{
  "translate": 0.12,
  "encoder_kernel_size": 5,
  "encoder_stem": "single",
  "encoder_widths": [48, 96, 192],
  "text_encoder_layers": 6,
  "text_encoder_mlp_ratio": 2,
  "text_encoder_qk_norm": false,
  "text_encoder_parallel_block": false,
  "muon_scale": "match_rms_adamw",
  "lr_schedule": "constant"
}
Rows from block 2 of the text encoder, named by matrix and row number. Rows with one number belong to one neuron. Each number is 50 + 15 x the weight over its row's rms, rounded and kept within 0 to 99. All counts start at 0. After the name is the row's rms in percent of the matrix's.
# gate: MLP gate (text_encoder.blocks.2.mlp.gate.weight, 384x192), inputs 128-191
# fc1: MLP up (text_encoder.blocks.2.mlp.fc1.weight, 384x192), inputs 128-191
# fc2: MLP down (text_encoder.blocks.2.mlp.fc2.weight, 192x384, transposed), outputs 128-191
gate.298 102:68 58 72 53 30 36 79 25 49 33 50 76 62 34 37 27 67 48 40 52 65 66 29 73 37 47 60 70 37 69 35 44 42 40 41 19 64 55 43 58 37 60 32 55 43 54 38 81 51 40 32 37 33 48 31 46 40 43 44 28 56 61 60 40
fc1.298 099:37 45 63 38 47 40 84 33 42 12 39 69 59 42 66 57 48 41 72 41 37 57 34 67 48 40 43 75 69 58 64 33 40 43 41 41 61 38 22 46 41 58 25 40 42 41 38 34 55 30 56 49 45 46 40 33 49 46 45 30 33 60 40 57
fc2.298 102:28 35 34 19 20 44 58 25 40 31 47 90 33 35 45 77 58 36 64 31 41 68 51 54 57 48 59 82 60 53 57 42 62 63 43 65 87 50 33 49 46 54 27 72 57 62 33 40 64 56 49 32 45 50 39 27 45 40 46 36 58 40 39 50
gate.299 094:49 58 45 44 71 59 49 28 46 58 16 43 51 33 47 45 72 51 52 63 57 47 46 46 42 50 43 54 52 38 62 48 62 26 32 50 43 19 35 18 34 29 45 73 37 33 54 64 55 20 62 51 70 57 58 56 45 47 45 59 79 49 54 48
fc1.299 087:36 48 40 38 18 51 77 46 50 79 85 32 57 73 46 53 24 32 51 49 69 41 43 51 55 19 45 40 53 56 40 56 38 57 36 45 46 70 66 85 69 61 72 26 72 41 53 67 61 69 36 39 39 30 37 24 79 41 48 49 35 36 53 44
fc2.299 078:33 69 53 30 50 29 64 48 62 42 61 46 35 43 33 44 24 62 65 67 61 08 40 43 44 29 42 42 41 57 46 56 53 43 52 55 51 63 70 60 72 78 81 50 85 56 67 67 63 86 51 41 68 44 35 53 55 51 56 40 54 51 47 32
gate.300 140:56 11 51 34 57 46 64 40 46 38 56 61 64 32 60 37 50 53 21 45 42 66 31 35 44 47 38 56 40 45 41 64 65 36 66 61 24 55 51 56 67 48 69 57 38 38 54 37 61 58 66 31 69 35 60 43 50 63 59 75 35 43 57 48
fc1.300 141:49 23 58 29 50 44 50 35 47 42 55 40 32 46 52 70 49 33 60 67 42 38 52 18 44 72 63 64 55 44 37 20 60 83 36 60 50 29 39 44 36 49 59 38 56 40 60 39 51 54 51 74 48 52 62 40 63 66 44 51 40 55 61 77
fc2.300 125:65 43 65 34 32 71 58 36 39 26 63 39 51 59 52 32 35 31 40 58 30 35 55 17 35 61 35 44 54 61 43 30 60 72 28 63 43 43 38 44 39 46 69 46 51 52 66 21 51 63 44 74 54 66 57 64 60 61 62 55 77 39 44 93
gate.301 096:61 17 46 30 38 24 55 80 39 23 24 56 44 42 70 49 66 62 32 51 42 51 67 73 54 38 59 36 51 43 19 36 29 38 58 29 30 49 49 61 51 70 36 39 51 42 49 51 50 52 39 31 54 30 53 78 53 50 58 57 59 53 35 79
fc1.301 095:33 27 63 13 40 19 34 73 29 53 43 28 67 59 55 54 63 27 64 51 60 51 61 60 68 59 50 37 80 79 35 36 35 60 54 61 43 42 51 63 40 74 49 45 44 42 31 53 53 25 42 53 70 73 50 60 71 45 53 57 61 34 44 50
fc2.301 086:44 23 60 33 47 23 42 83 45 70 52 57 65 87 35 50 44 12 58 56 56 43 47 84 61 25 31 44 75 65 45 41 70 43 73 26 46 45 68 74 25 66 52 31 44 40 54 53 64 31 62 31 68 64 43 39 67 41 61 57 39 47 45 44
gate.302 058:41 54 67 53 49 61 50 51 72 55 80 41 50 39 53 57 42 91 32 44 64 46 41 38 58 34 55 38 35 54 42 60 36 63 50 56 50 94 38 80 62 51 43 09 80 32 35 50 60 46 54 48 38 50 52 46 49 22 60 42 12 27 27 39
fc1.302 059:25 45 71 46 36 44 67 45 67 66 67 52 47 58 52 40 39 78 33 43 58 63 36 42 52 38 48 37 40 44 38 73 27 58 53 66 52 99 42 79 59 38 48 07 74 36 35 43 76 61 38 41 44 38 41 51 37 34 39 48 14 34 39 53
fc2.302 057:37 59 63 53 48 65 57 56 57 62 66 61 47 34 36 50 36 58 58 60 46 48 41 34 71 61 56 54 37 46 30 66 53 61 60 57 57 88 48 53 54 40 40 44 42 45 39 52 68 55 54 56 36 32 58 61 43 27 38 33 17 25 28 52
gate.303 095:57 55 42 71 61 60 38 42 48 45 46 58 27 37 57 31 38 62 32 45 44 40 58 52 44 67 60 49 56 46 49 37 42 52 62 34 33 59 46 55 50 59 63 34 56 30 51 60 42 37 69 45 30 48 19 47 59 57 46 43 45 59 52 52
fc1.303 105:64 46 45 55 74 74 25 45 64 30 49 41 44 37 56 42 43 71 48 45 55 34 67 44 43 47 33 27 46 35 35 41 70 35 45 40 39 48 50 45 52 67 50 70 52 42 65 47 46 32 82 52 27 40 06 42 51 42 42 57 54 61 54 52
fc2.303 093:54 40 48 63 69 62 21 54 63 45 32 44 42 46 50 39 11 62 57 55 27 53 68 43 50 55 71 45 49 36 46 18 60 34 87 51 33 54 32 69 59 50 56 50 58 39 48 54 58 55 71 43 30 44 08 53 60 50 67 43 51 56 31 64
gate.304 092:67 65 65 45 73 58 33 34 59 42 32 42 53 48 27 45 44 61 30 70 48 69 39 62 58 41 35 58 60 47 68 66 52 52 47 60 52 28 32 21 25 63 42 67 27 50 26 41 35 29 48 52 61 56 49 79 38 42 77 51 73 30 41 45
fc1.304 091:50 36 42 64 38 40 65 44 32 58 57 66 56 74 79 48 50 30 65 40 50 62 63 50 52 16 53 55 44 63 33 40 45 59 65 42 29 67 64 72 68 52 67 47 47 38 61 50 67 88 49 59 42 32 59 34 46 49 51 59 33 71 69 61
fc2.304 095:47 52 41 47 41 53 69 25 62 32 55 78 42 47 55 65 63 32 73 44 60 30 52 39 52 39 75 74 40 43 48 32 66 39 73 52 54 59 44 63 59 25 67 41 64 49 53 68 40 73 64 57 68 45 62 54 56 51 26 64 22 63 58 60
gate.305 148:79 63 70 44 30 66 60 50 57 65 54 50 62 62 72 28 46 60 49 86 37 50 76 76 57 24 47 59 40 38 70 54 34 57 40 55 38 41 61 45 60 40 42 68 68 53 41 45 41 99 43 47 45 62 56 59 31 41 68 48 83 64 47 34
fc1.305 149:45 64 48 44 28 37 64 30 55 65 70 49 63 67 26 52 41 42 45 41 46 48 34 38 15 50 57 59 71 70 42 50 59 66 63 47 57 54 44 28 69 41 45 23 32 55 44 39 76 26 38 69 35 55 60 55 71 47 65 55 11 43 39 95
fc2.305 129:49 52 38 63 40 44 47 31 35 64 49 59 68 86 53 66 67 35 43 33 42 64 14 41 27 71 33 49 44 69 25 40 47 66 63 46 61 42 46 33 83 30 48 32 47 40 48 45 47 43 47 73 22 59 37 62 58 47 62 56 30 39 45 87
gate.306 084:68 48 43 60 45 60 48 44 51 44 57 74 36 46 60 55 29 59 65 38 51 38 65 30 51 67 44 70 47 57 55 33 43 69 50 50 54 63 73 62 19 41 36 48 39 43 32 38 51 41 40 59 64 26 43 30 85 67 56 31 23 37 51 34
fc1.306 082:29 66 50 48 66 38 46 49 49 68 31 34 62 48 29 39 62 24 29 57 59 63 32 49 57 39 56 33 58 42 52 68 60 54 48 55 51 49 34 31 72 34 55 70 66 55 74 72 57 58 72 55 40 64 47 64 32 45 51 60 64 66 51 90
fc2.306 084:38 51 17 65 68 54 62 34 76 41 47 48 58 54 49 53 60 60 33 45 58 38 37 55 81 50 42 14 56 34 64 50 73 29 79 43 55 30 55 13 71 65 48 46 42 25 64 66 60 64 66 42 37 54 55 59 24 34 53 76 58 56 34 73
gate.307 125:58 52 59 52 54 44 80 59 67 42 50 31 50 41 28 48 74 68 33 38 63 80 67 34 62 36 34 59 49 47 59 53 27 58 42 66 60 73 40 63 52 63 49 04 84 34 15 68 47 49 56 74 55 44 41 36 54 49 59 31 28 48 28 41
fc1.307 133:50 63 33 40 40 58 42 33 37 57 53 63 38 62 82 54 21 48 67 63 43 25 30 63 64 65 56 37 50 43 18 35 74 41 47 36 41 31 56 17 36 42 47 83 19 68 81 46 32 57 52 34 49 53 60 80 33 57 53 75 74 46 62 31
fc2.307 113:25 46 35 43 41 58 26 55 54 22 50 67 55 66 48 21 50 38 56 30 41 35 47 79 33 68 55 44 46 58 40 52 58 59 77 40 69 45 49 41 54 36 35 68 38 51 80 41 49 60 50 60 52 61 66 63 06 50 37 54 71 51 69 57
gate.308 113:85 37 53 49 47 61 44 33 41 45 51 66 74 66 54 43 48 49 67 72 41 36 30 43 39 43 67 64 20 47 51 62 74 35 41 63 27 54 68 56 54 48 54 42 44 56 61 42 21 38 23 65 52 37 50 36 58 38 53 48 65 38 38 36
fc1.308 116:61 50 47 30 66 59 31 71 49 60 39 63 40 57 49 51 16 49 37 42 29 46 43 37 56 41 89 48 35 54 24 31 35 55 35 61 49 29 53 48 53 50 46 60 41 32 49 69 30 76 49 73 25 44 53 50 51 32 38 52 86 60 56 81
fc2.308 104:53 76 71 38 69 45 38 60 43 48 38 74 46 60 32 48 37 52 39 30 05 35 47 52 31 43 64 40 28 57 37 17 15 63 35 41 60 31 46 48 48 30 54 45 68 42 50 39 50 54 59 57 36 52 78 49 65 39 57 37 79 42 56 72
gate.309 099:48 30 48 71 43 50 71 52 61 37 71 45 61 44 48 54 30 42 53 48 56 64 39 39 20 39 51 58 59 64 52 53 61 51 57 15 57 41 51 43 39 32 46 46 06 53 38 41 65 71 38 28 77 49 76 42 73 57 59 54 46 64 38 49
fc1.309 101:60 69 51 47 48 53 56 40 66 66 56 48 46 76 66 54 50 57 55 31 59 26 56 49 70 47 70 82 67 43 45 45 40 67 55 65 60 21 09 56 43 50 47 57 77 91 43 39 31 58 49 55 51 55 28 65 70 31 33 21 53 52 42 50
fc2.309 107:76 46 57 70 48 86 53 47 78 42 44 45 17 83 70 50 47 53 56 46 52 31 95 47 51 40 50 61 73 45 55 41 46 80 35 63 47 30 24 58 64 35 34 40 85 59 34 60 49 55 30 63 51 40 57 38 61 51 51 23 45 54 18 67
gate.310 096:60 60 56 26 48 33 39 53 26 52 73 33 21 72 71 31 71 35 33 57 24 62 55 60 25 75 55 67 56 51 51 69 50 44 36 65 64 49 68 45 62 54 66 46 52 36 28 79 65 66 56 41 32 33 46 65 45 24 49 50 36 40 43 42
fc1.310 101:47 06 43 81 64 75 58 54 62 53 55 59 69 39 40 45 33 59 57 65 52 29 52 66 56 44 15 22 86 59 14 49 36 47 54 38 52 64 47 68 05 51 48 64 51 40 43 46 51 40 52 65 38 64 50 30 79 62 59 61 25 75 61 33
fc2.310 109:60 46 35 58 41 55 64 46 75 41 52 57 88 43 38 50 38 53 31 64 59 32 51 53 70 59 32 33 78 50 34 50 27 45 46 27 61 52 47 51 10 56 57 58 38 50 41 40 43 42 68 60 29 58 66 36 64 70 74 38 47 71 55 39
gate.311 098:41 54 44 52 49 57 42 53 81 25 60 47 53 48 56 48 23 65 56 74 60 47 79 82 55 94 26 50 54 60 48 34 37 77 72 56 55 69 74 69 12 38 39 65 31 41 36 53 33 51 56 72 75 28 27 34 49 52 67 58 44 71 74 57
fc1.311 095:87 46 45 16 55 52 69 38 29 63 39 40 58 70 43 60 61 38 27 40 45 47 27 19 52 26 63 42 54 47 48 56 53 63 19 26 47 43 26 45 82 49 52 48 57 63 78 45 56 63 51 43 45 87 72 52 60 44 39 60 53 19 33 25
fc2.311 098:48 38 56 46 46 26 62 38 33 40 46 37 51 59 33 31 77 24 44 41 48 50 61 21 51 33 66 42 40 48 38 21 68 47 54 62 45 57 20 35 66 57 69 50 68 44 59 48 53 34 62 27 38 71 73 69 26 53 49 59 52 30 46 47
gate.312 107:51 29 35 63 26 48 32 63 47 46 56 61 47 72 23 25 39 38 51 27 47 55 48 69 30 48 47 37 51 38 49 67 17 46 32 32 56 43 61 82 68 40 49 47 53 49 49 62 55 63 15 81 30 45 35 66 47 57 51 76 67 61 46 35
fc1.312 128:47 71 51 77 44 33 35 42 52 44 41 28 54 57 64 56 63 25 50 55 22 66 38 49 51 77 43 72 46 54 56 39 54 66 67 54 49 92 52 43 61 26 55 68 38 32 57 43 58 62 74 47 17 60 32 78 47 71 30 39 37 66 43 14
fc2.312 104:33 70 59 81 51 30 25 49 39 49 38 51 47 68 57 64 62 35 44 47 25 58 34 44 51 67 31 59 40 29 67 37 54 59 59 35 45 77 48 41 45 23 67 55 49 36 49 60 60 53 56 44 31 63 37 63 51 79 26 29 56 59 52 34
gate.313 088:37 64 33 26 41 42 54 85 32 69 48 51 44 19 69 41 35 47 38 59 37 53 16 57 47 61 61 56 49 34 41 42 36 45 45 37 59 65 57 57 66 18 51 41 72 71 36 68 54 54 44 29 25 52 57 37 70 61 23 64 55 30 74 40
fc1.313 088:50 33 68 70 68 61 56 26 73 39 49 64 54 96 36 64 65 45 56 58 63 75 78 44 54 42 49 57 41 74 67 63 36 61 42 54 32 29 43 46 64 78 59 55 34 28 58 28 39 53 42 60 57 57 46 72 38 46 67 22 52 52 35 55
fc2.313 086:58 48 55 76 74 41 46 22 53 09 38 75 40 73 45 45 87 59 50 56 63 61 93 49 71 49 55 44 41 58 54 70 54 51 50 51 37 44 36 41 59 53 51 50 46 39 53 39 49 41 34 52 65 55 56 66 23 48 68 34 52 72 33 63
gate.314 069:25 79 51 64 16 45 55 53 42 57 37 73 39 23 37 61 44 43 62 54 92 71 38 54 53 58 53 34 66 50 27 28 42 46 58 74 39 25 56 52 53 44 36 53 68 74 33 49 75 44 52 65 32 40 71 73 41 60 34 71 34 52 68 57
fc1.314 058:56 81 67 38 27 44 60 77 28 41 17 70 55 65 21 61 67 33 56 70 69 51 40 58 45 26 80 53 64 73 34 38 47 52 60 57 35 21 44 65 64 49 50 53 52 38 62 10 75 54 50 58 27 45 42 78 44 43 51 58 40 39 44 75
fc2.314 056:53 98 56 65 49 32 59 58 18 32 09 69 60 48 32 57 47 50 75 84 62 51 42 57 54 40 54 47 55 85 48 08 39 45 60 42 32 44 39 80 30 61 60 54 41 37 68 40 72 55 54 61 22 54 45 49 35 52 67 68 13 59 28 26
gate.315 096:42 41 24 29 19 59 42 41 70 62 44 67 43 51 50 46 54 63 72 54 66 99 49 62 23 61 41 37 32 55 50 50 38 64 72 49 41 56 40 40 71 42 37 61 56 59 25 39 46 53 64 47 51 52 72 65 23 46 56 55 32 43 26 29
fc1.315 094:70 54 54 57 70 45 54 51 58 54 68 30 73 46 29 44 33 48 31 66 57 21 62 51 81 52 72 84 67 53 58 39 49 31 47 32 52 47 60 65 52 79 96 63 53 53 55 72 44 52 34 63 36 66 51 31 74 45 29 47 69 66 73 73
fc2.315 097:68 37 52 70 57 36 58 36 11 51 48 54 43 48 59 50 31 53 13 64 35 49 33 50 63 40 56 78 54 22 66 66 51 44 15 79 63 51 54 68 27 41 74 38 58 36 53 52 63 53 55 64 51 61 50 38 52 48 24 45 70 65 75 56
gate.316 082:46 55 33 35 90 68 23 56 54 24 57 56 52 34 57 69 65 95 38 53 54 45 39 43 42 26 51 30 46 65 32 34 57 31 61 44 62 59 53 34 73 47 66 57 67 53 33 42 28 20 40 60 49 46 53 32 30 32 07 35 30 50 23 42
fc1.316 085:39 54 23 47 71 66 19 64 47 45 45 49 77 26 62 76 64 85 38 68 43 31 65 38 45 33 30 40 52 58 37 33 62 46 78 30 46 52 47 49 46 54 71 45 55 23 46 56 09 23 46 67 50 33 53 42 48 37 45 36 35 56 38 30
fc2.316 106:53 49 49 43 78 59 25 49 54 48 82 40 69 35 57 62 70 83 40 46 65 38 57 44 44 44 59 38 47 59 53 34 86 09 74 55 61 61 47 33 58 42 62 55 64 37 35 60 25 31 34 67 65 63 48 21 33 41 30 25 49 54 47 25
gate.317 091:47 71 52 42 52 43 46 53 80 31 29 60 73 64 62 62 51 42 53 50 50 67 37 69 36 19 42 50 57 69 49 44 67 51 25 53 56 47 48 75 42 43 42 45 55 75 65 80 34 58 46 66 31 53 16 33 48 46 45 29 52 44 39 21
fc1.317 092:65 71 64 51 59 36 36 51 81 41 30 49 74 56 60 55 35 43 34 56 58 52 49 62 42 18 64 37 63 55 33 38 43 28 44 25 68 54 38 92 43 55 25 41 71 64 54 61 35 47 51 83 45 55 24 21 58 56 37 30 49 44 58 18
fc2.317 090:38 82 41 67 40 39 19 65 71 16 46 50 65 70 58 58 45 54 26 38 66 53 39 66 48 58 53 31 52 35 13 39 55 24 44 29 66 64 65 73 42 48 53 34 57 78 35 86 39 46 52 57 51 51 32 32 51 61 31 43 24 52 48 48
gate.318 118:42 61 59 53 78 74 42 31 45 40 37 24 52 55 50 45 48 66 56 53 53 62 50 48 35 46 44 28 52 58 41 38 48 46 27 48 60 27 61 59 19 46 83 48 72 56 78 80 45 60 42 51 79 68 57 57 45 53 26 48 44 63 44 75
fc1.318 119:46 74 46 27 51 70 74 43 60 54 57 36 51 69 23 51 29 36 35 57 50 55 58 42 59 62 42 50 32 51 55 83 44 56 59 48 39 54 44 43 46 47 56 50 69 42 32 55 65 76 59 27 02 71 47 57 60 53 55 51 31 75 61 60
fc2.318 114:44 60 68 59 40 64 59 61 63 55 41 56 46 55 39 46 47 39 24 49 45 61 65 38 73 58 34 54 43 56 55 88 60 69 66 63 53 56 39 57 53 31 48 47 60 35 18 50 58 75 72 56 23 76 50 43 65 54 66 64 22 56 48 48
gate.319 100:50 68 63 33 57 62 65 66 48 50 20 70 61 39 43 43 25 54 52 58 40 79 72 70 52 21 57 47 51 50 21 42 19 49 52 36 57 72 70 20 62 41 43 50 62 58 41 52 67 55 62 62 08 52 66 33 45 65 48 26 31 42 68 25
fc1.319 105:54 54 68 75 43 52 59 73 47 52 23 64 65 67 65 68 50 68 46 61 48 59 46 42 42 59 71 54 16 41 28 68 49 51 46 45 57 55 38 72 79 34 24 41 48 42 58 36 62 43 48 52 48 23 49 36 24 67 01 61 54 41 36 14
fc2.319 101:57 69 57 43 21 42 27 88 44 70 40 69 49 41 72 66 51 63 40 64 47 41 31 38 59 60 84 75 34 45 47 66 54 42 46 40 72 55 50 85 67 56 55 28 68 43 48 50 77 32 67 73 41 29 68 40 36 53 36 48 46 38 37 38
gate.320 077:48 62 57 43 75 48 69 74 51 56 38 52 51 67 63 42 44 60 48 32 59 04 56 27 56 45 51 63 39 62 49 76 35 47 68 41 81 42 58 53 61 36 80 64 67 32 55 55 62 51 49 42 68 50 51 52 31 71 45 64 43 36 26 84
fc1.320 071:62 27 35 67 39 47 37 27 62 46 62 31 55 23 32 73 48 44 58 85 52 86 48 65 50 48 47 57 70 40 59 26 60 47 41 69 22 62 58 53 24 59 33 59 43 58 44 57 37 55 55 47 55 53 58 47 67 43 50 29 64 49 69 22
fc2.320 064:27 19 37 73 13 32 48 28 35 40 64 44 81 59 60 61 39 48 54 73 30 77 66 58 53 66 65 61 56 40 46 16 59 41 58 43 35 48 55 48 45 71 30 43 30 52 54 57 62 51 47 60 48 26 52 60 55 57 62 37 60 50 61 24
gate.321 097:56 60 76 45 50 58 48 33 62 55 69 31 41 48 49 60 38 26 37 74 27 45 42 17 60 44 64 85 57 59 35 38 37 45 39 33 65 75 53 54 31 67 45 56 29 33 69 59 57 49 66 66 69 92 48 56 54 46 55 75 22 44 55 41
fc1.321 094:65 78 38 48 29 55 29 52 49 32 74 36 47 46 40 53 25 73 47 45 35 27 46 50 62 45 68 59 43 56 17 66 47 43 43 34 87 54 44 28 32 70 42 47 63 31 51 30 53 66 73 68 68 50 33 44 69 46 69 77 67 36 27 45
fc2.321 092:64 71 40 60 29 52 23 59 33 39 62 43 53 53 59 48 21 59 57 30 37 25 34 38 68 18 70 60 43 31 26 56 70 43 41 58 66 63 50 30 39 47 30 32 61 37 78 44 53 60 51 77 72 41 44 57 43 38 64 63 52 69 42 45
gate.322 134:50 62 46 33 61 59 38 48 37 50 48 28 35 36 66 72 72 56 31 33 47 27 50 56 32 50 73 67 60 57 37 71 50 36 68 67 44 82 70 56 26 48 65 79 57 32 54 65 71 45 49 48 51 40 54 37 44 25 47 65 61 44 18 46
fc1.322 129:30 43 66 61 54 70 60 38 43 44 69 69 53 30 58 62 78 62 60 54 43 47 88 71 46 72 62 50 46 33 59 51 39 66 48 60 36 47 67 35 04 58 63 38 58 54 52 49 68 47 55 31 41 59 27 33 54 41 38 63 86 65 45 20
fc2.322 130:28 50 68 67 67 80 58 42 62 68 69 45 71 57 70 52 48 68 46 45 49 41 63 56 63 80 82 49 39 43 58 59 26 87 66 55 57 53 72 54 41 49 35 40 50 58 72 46 65 36 47 44 44 64 37 47 45 37 38 58 81 42 30 27
gate.323 078:41 80 51 35 56 51 39 63 73 40 55 56 50 50 58 32 32 43 08 48 54 74 49 20 31 58 60 59 63 45 45 57 62 55 66 36 29 51 24 44 35 48 55 73 40 35 31 30 40 43 32 50 56 54 16 37 42 37 77 39 38 35 44 27
fc1.323 085:68 22 40 41 45 48 73 41 05 38 53 46 42 55 11 77 56 60 79 58 58 37 46 60 56 36 39 51 35 46 49 52 24 45 52 65 55 45 73 51 67 60 38 59 51 87 66 41 57 60 65 56 57 44 89 37 50 62 40 75 67 67 64 54
fc2.323 091:53 44 31 32 41 36 35 22 31 59 67 61 43 63 07 52 59 47 56 53 37 36 55 50 54 54 47 47 52 43 44 35 44 30 40 69 70 48 50 48 62 37 53 31 51 72 64 54 68 43 68 41 44 36 58 39 51 77 27 59 63 42 25 91
gate.324 101:65 36 54 27 32 61 30 46 49 46 51 37 53 48 52 25 35 78 43 44 71 74 21 38 52 70 39 65 71 83 66 57 48 64 47 47 43 64 45 55 50 59 43 49 12 37 18 59 38 57 43 50 68 38 84 74 31 63 72 43 38 14 31 28
fc1.324 111:54 28 61 12 31 58 43 39 48 35 54 14 46 53 39 26 25 56 44 44 55 49 31 41 34 44 51 59 82 77 49 77 47 70 67 71 44 57 33 62 54 55 37 49 20 47 37 47 40 58 56 49 76 47 84 80 42 64 54 42 34 11 49 40
fc2.324 101:52 30 69 26 51 58 40 70 66 56 56 24 59 39 37 35 32 46 61 44 55 62 25 42 37 66 54 49 70 79 52 65 63 31 48 57 36 67 31 61 35 51 28 49 40 40 40 66 48 61 39 44 51 45 63 65 36 33 67 34 59 40 37 26
gate.325 112:34 53 16 45 36 77 63 46 41 29 36 65 44 57 37 51 38 69 50 36 57 61 39 71 23 53 40 71 62 38 45 79 27 56 33 54 31 49 48 52 70 69 32 33 70 28 57 47 63 77 70 50 77 33 59 67 40 28 31 65 23 17 52 86
fc1.325 117:60 39 75 48 64 15 41 54 51 71 61 44 45 50 67 56 52 40 48 46 60 40 58 56 74 47 50 42 54 76 58 25 81 47 63 47 45 39 49 57 42 41 67 66 40 65 40 60 48 34 27 67 30 71 51 31 71 73 75 41 78 73 50 23
fc2.325 121:51 22 62 23 52 30 49 58 54 76 64 40 42 45 72 58 14 30 61 56 61 63 47 42 68 43 54 52 45 64 52 45 78 54 62 14 60 62 33 50 50 33 41 41 39 30 54 46 51 40 22 48 50 52 67 19 44 68 63 64 85 68 42 34
gate.326 105:70 61 45 38 60 63 67 09 37 63 76 41 51 33 52 65 57 40 58 74 38 47 41 75 66 22 51 30 80 36 55 34 63 46 29 34 30 44 33 59 44 57 44 55 39 78 54 53 69 36 50 50 32 60 53 61 49 34 53 58 35 27 69 42
fc1.326 103:79 53 47 60 56 48 79 19 35 65 60 43 66 52 41 50 50 41 39 66 71 42 20 68 37 29 63 35 63 45 52 66 65 54 52 34 35 32 31 64 44 70 50 56 52 47 55 41 60 36 65 43 44 43 48 65 54 37 50 56 43 35 73 45
fc2.326 124:60 56 49 45 53 58 49 57 32 83 54 23 66 41 26 47 64 28 53 96 61 54 35 63 29 13 38 43 47 43 61 57 54 55 46 37 55 46 32 65 60 38 42 38 55 79 45 54 79 04 54 23 43 35 38 78 61 40 38 40 34 40 69 43
gate.327 083:69 57 58 48 69 54 32 58 59 52 35 82 42 77 57 43 38 33 28 42 40 57 82 54 94 61 54 50 82 42 22 42 35 57 45 21 69 50 32 50 53 36 44 38 46 57 55 46 63 18 46 50 37 59 86 39 35 48 33 47 34 51 72 52
fc1.327 088:42 32 48 44 32 38 66 41 42 36 47 13 56 26 37 65 43 55 68 50 65 44 19 48 09 43 56 59 23 66 70 61 69 38 50 74 33 53 68 47 52 51 68 69 40 50 65 66 31 67 64 58 58 43 19 77 58 54 62 54 55 57 46 50
fc2.327 078:41 41 50 55 30 52 43 56 30 15 53 26 50 52 35 40 54 65 78 72 51 44 21 67 09 42 59 34 21 46 65 65 52 42 49 79 40 36 75 47 41 57 60 51 37 48 49 39 59 79 57 24 54 34 18 62 49 53 57 38 49 60 56 48
gate.328 089:65 28 59 83 56 23 46 39 41 58 52 53 65 53 51 38 73 58 45 48 48 52 38 61 66 58 52 50 30 34 44 36 70 65 55 31 47 41 49 62 38 55 54 09 71 29 34 63 47 28 39 44 24 59 33 27 34 83 85 46 40 23 59 36
fc1.328 089:58 28 60 71 47 28 36 33 27 68 69 51 70 45 26 40 76 54 28 62 42 76 51 70 61 42 49 62 23 52 36 43 63 71 58 28 59 41 41 67 35 46 49 24 64 18 44 90 41 34 34 51 27 46 19 26 36 84 51 48 41 35 59 27
fc2.328 101:45 19 69 69 52 29 41 53 34 37 33 73 46 51 32 22 68 52 51 61 42 73 55 83 62 35 43 45 36 44 43 50 58 71 68 31 44 48 44 72 52 47 43 28 51 28 47 80 46 67 71 46 34 46 41 48 60 72 68 42 35 52 74 60
gate.329 123:35 47 42 46 33 43 60 14 24 46 29 55 72 49 63 31 41 74 22 67 33 28 47 53 56 60 59 53 33 43 25 61 61 41 64 23 38 79 37 36 53 46 42 42 51 68 02 66 53 49 81 49 38 59 47 58 46 25 43 50 54 43 58 51
fc1.329 116:62 49 21 31 65 29 46 39 24 68 80 45 26 38 53 35 51 23 58 48 12 25 79 77 32 41 39 69 75 53 35 67 47 43 59 47 67 24 31 38 60 50 37 46 43 46 20 52 66 63 53 22 42 52 71 44 87 55 31 34 60 64 51 62
fc2.329 111:64 50 54 37 43 48 57 37 53 67 78 71 31 40 48 39 25 49 43 46 28 29 56 86 34 34 45 56 52 52 61 43 45 47 54 37 59 43 36 28 41 57 28 59 45 51 21 73 50 43 39 35 51 66 69 42 73 44 34 39 34 50 46 51
gate.330 101:61 62 23 48 45 46 66 50 87 46 50 56 51 08 50 32 29 55 30 52 50 66 58 29 44 79 47 85 50 54 55 57 31 34 38 35 26 46 58 63 42 23 40 50 43 57 67 45 63 87 62 49 45 71 47 50 39 48 62 53 42 64 43 61
fc1.330 099:54 29 69 48 49 46 46 59 30 51 64 49 35 83 36 58 62 26 61 43 52 55 53 77 49 29 54 33 57 52 48 49 48 69 63 60 54 48 65 52 62 84 75 45 52 39 37 56 45 24 30 50 46 31 69 61 49 63 40 33 57 41 40 32
fc2.330 100:41 29 47 40 45 32 43 57 56 53 61 52 52 53 68 70 54 34 39 05 48 34 39 78 41 50 63 27 45 41 69 51 62 58 40 41 39 48 72 52 45 65 37 56 53 45 30 40 50 41 41 56 27 48 50 50 49 59 42 47 43 49 51 63
gate.331 082:50 46 46 64 50 39 55 50 61 39 34 55 66 25 36 44 34 59 45 34 43 88 67 59 55 76 43 56 48 52 41 31 41 57 41 58 53 33 61 43 54 46 56 54 68 50 32 48 36 60 37 37 44 59 46 60 65 68 76 49 66 47 22 47
fc1.331 093:65 69 57 43 63 80 52 43 44 54 65 55 48 91 51 51 71 47 51 62 31 20 29 54 44 33 58 47 42 78 53 67 44 41 80 37 28 71 27 48 47 47 32 55 35 45 53 54 65 55 59 68 36 48 62 48 35 18 38 59 53 48 77 66
fc2.331 090:40 64 52 51 75 74 48 37 36 50 39 35 43 74 78 51 64 62 39 76 54 48 57 73 63 25 66 44 37 40 47 63 49 39 32 41 34 77 48 69 41 36 36 53 29 34 61 50 57 71 53 78 51 26 64 66 33 49 18 60 35 34 58 54
gate.332 099:57 64 66 33 60 67 36 37 47 39 27 14 36 58 40 55 37 50 46 56 57 53 45 54 30 62 62 31 28 67 60 61 64 38 60 35 37 58 63 52 56 63 39 29 36 59 67 33 49 46 73 62 55 53 64 37 43 66 29 65 33 49 09 53
fc1.332 094:75 45 38 63 63 40 38 50 40 47 44 48 23 53 64 54 47 57 47 48 77 61 87 51 56 70 51 52 48 36 60 20 35 59 42 41 51 48 50 71 30 71 48 61 65 63 54 43 92 28 48 24 54 39 50 17 58 58 22 53 43 42 59 29
fc2.332 094:59 18 50 61 60 47 60 54 56 52 51 53 44 55 66 46 94 55 55 43 56 81 61 52 73 47 42 65 37 60 65 20 36 56 31 51 67 28 55 46 24 56 71 33 68 60 54 61 69 44 60 30 41 41 48 19 54 52 42 58 33 38 48 30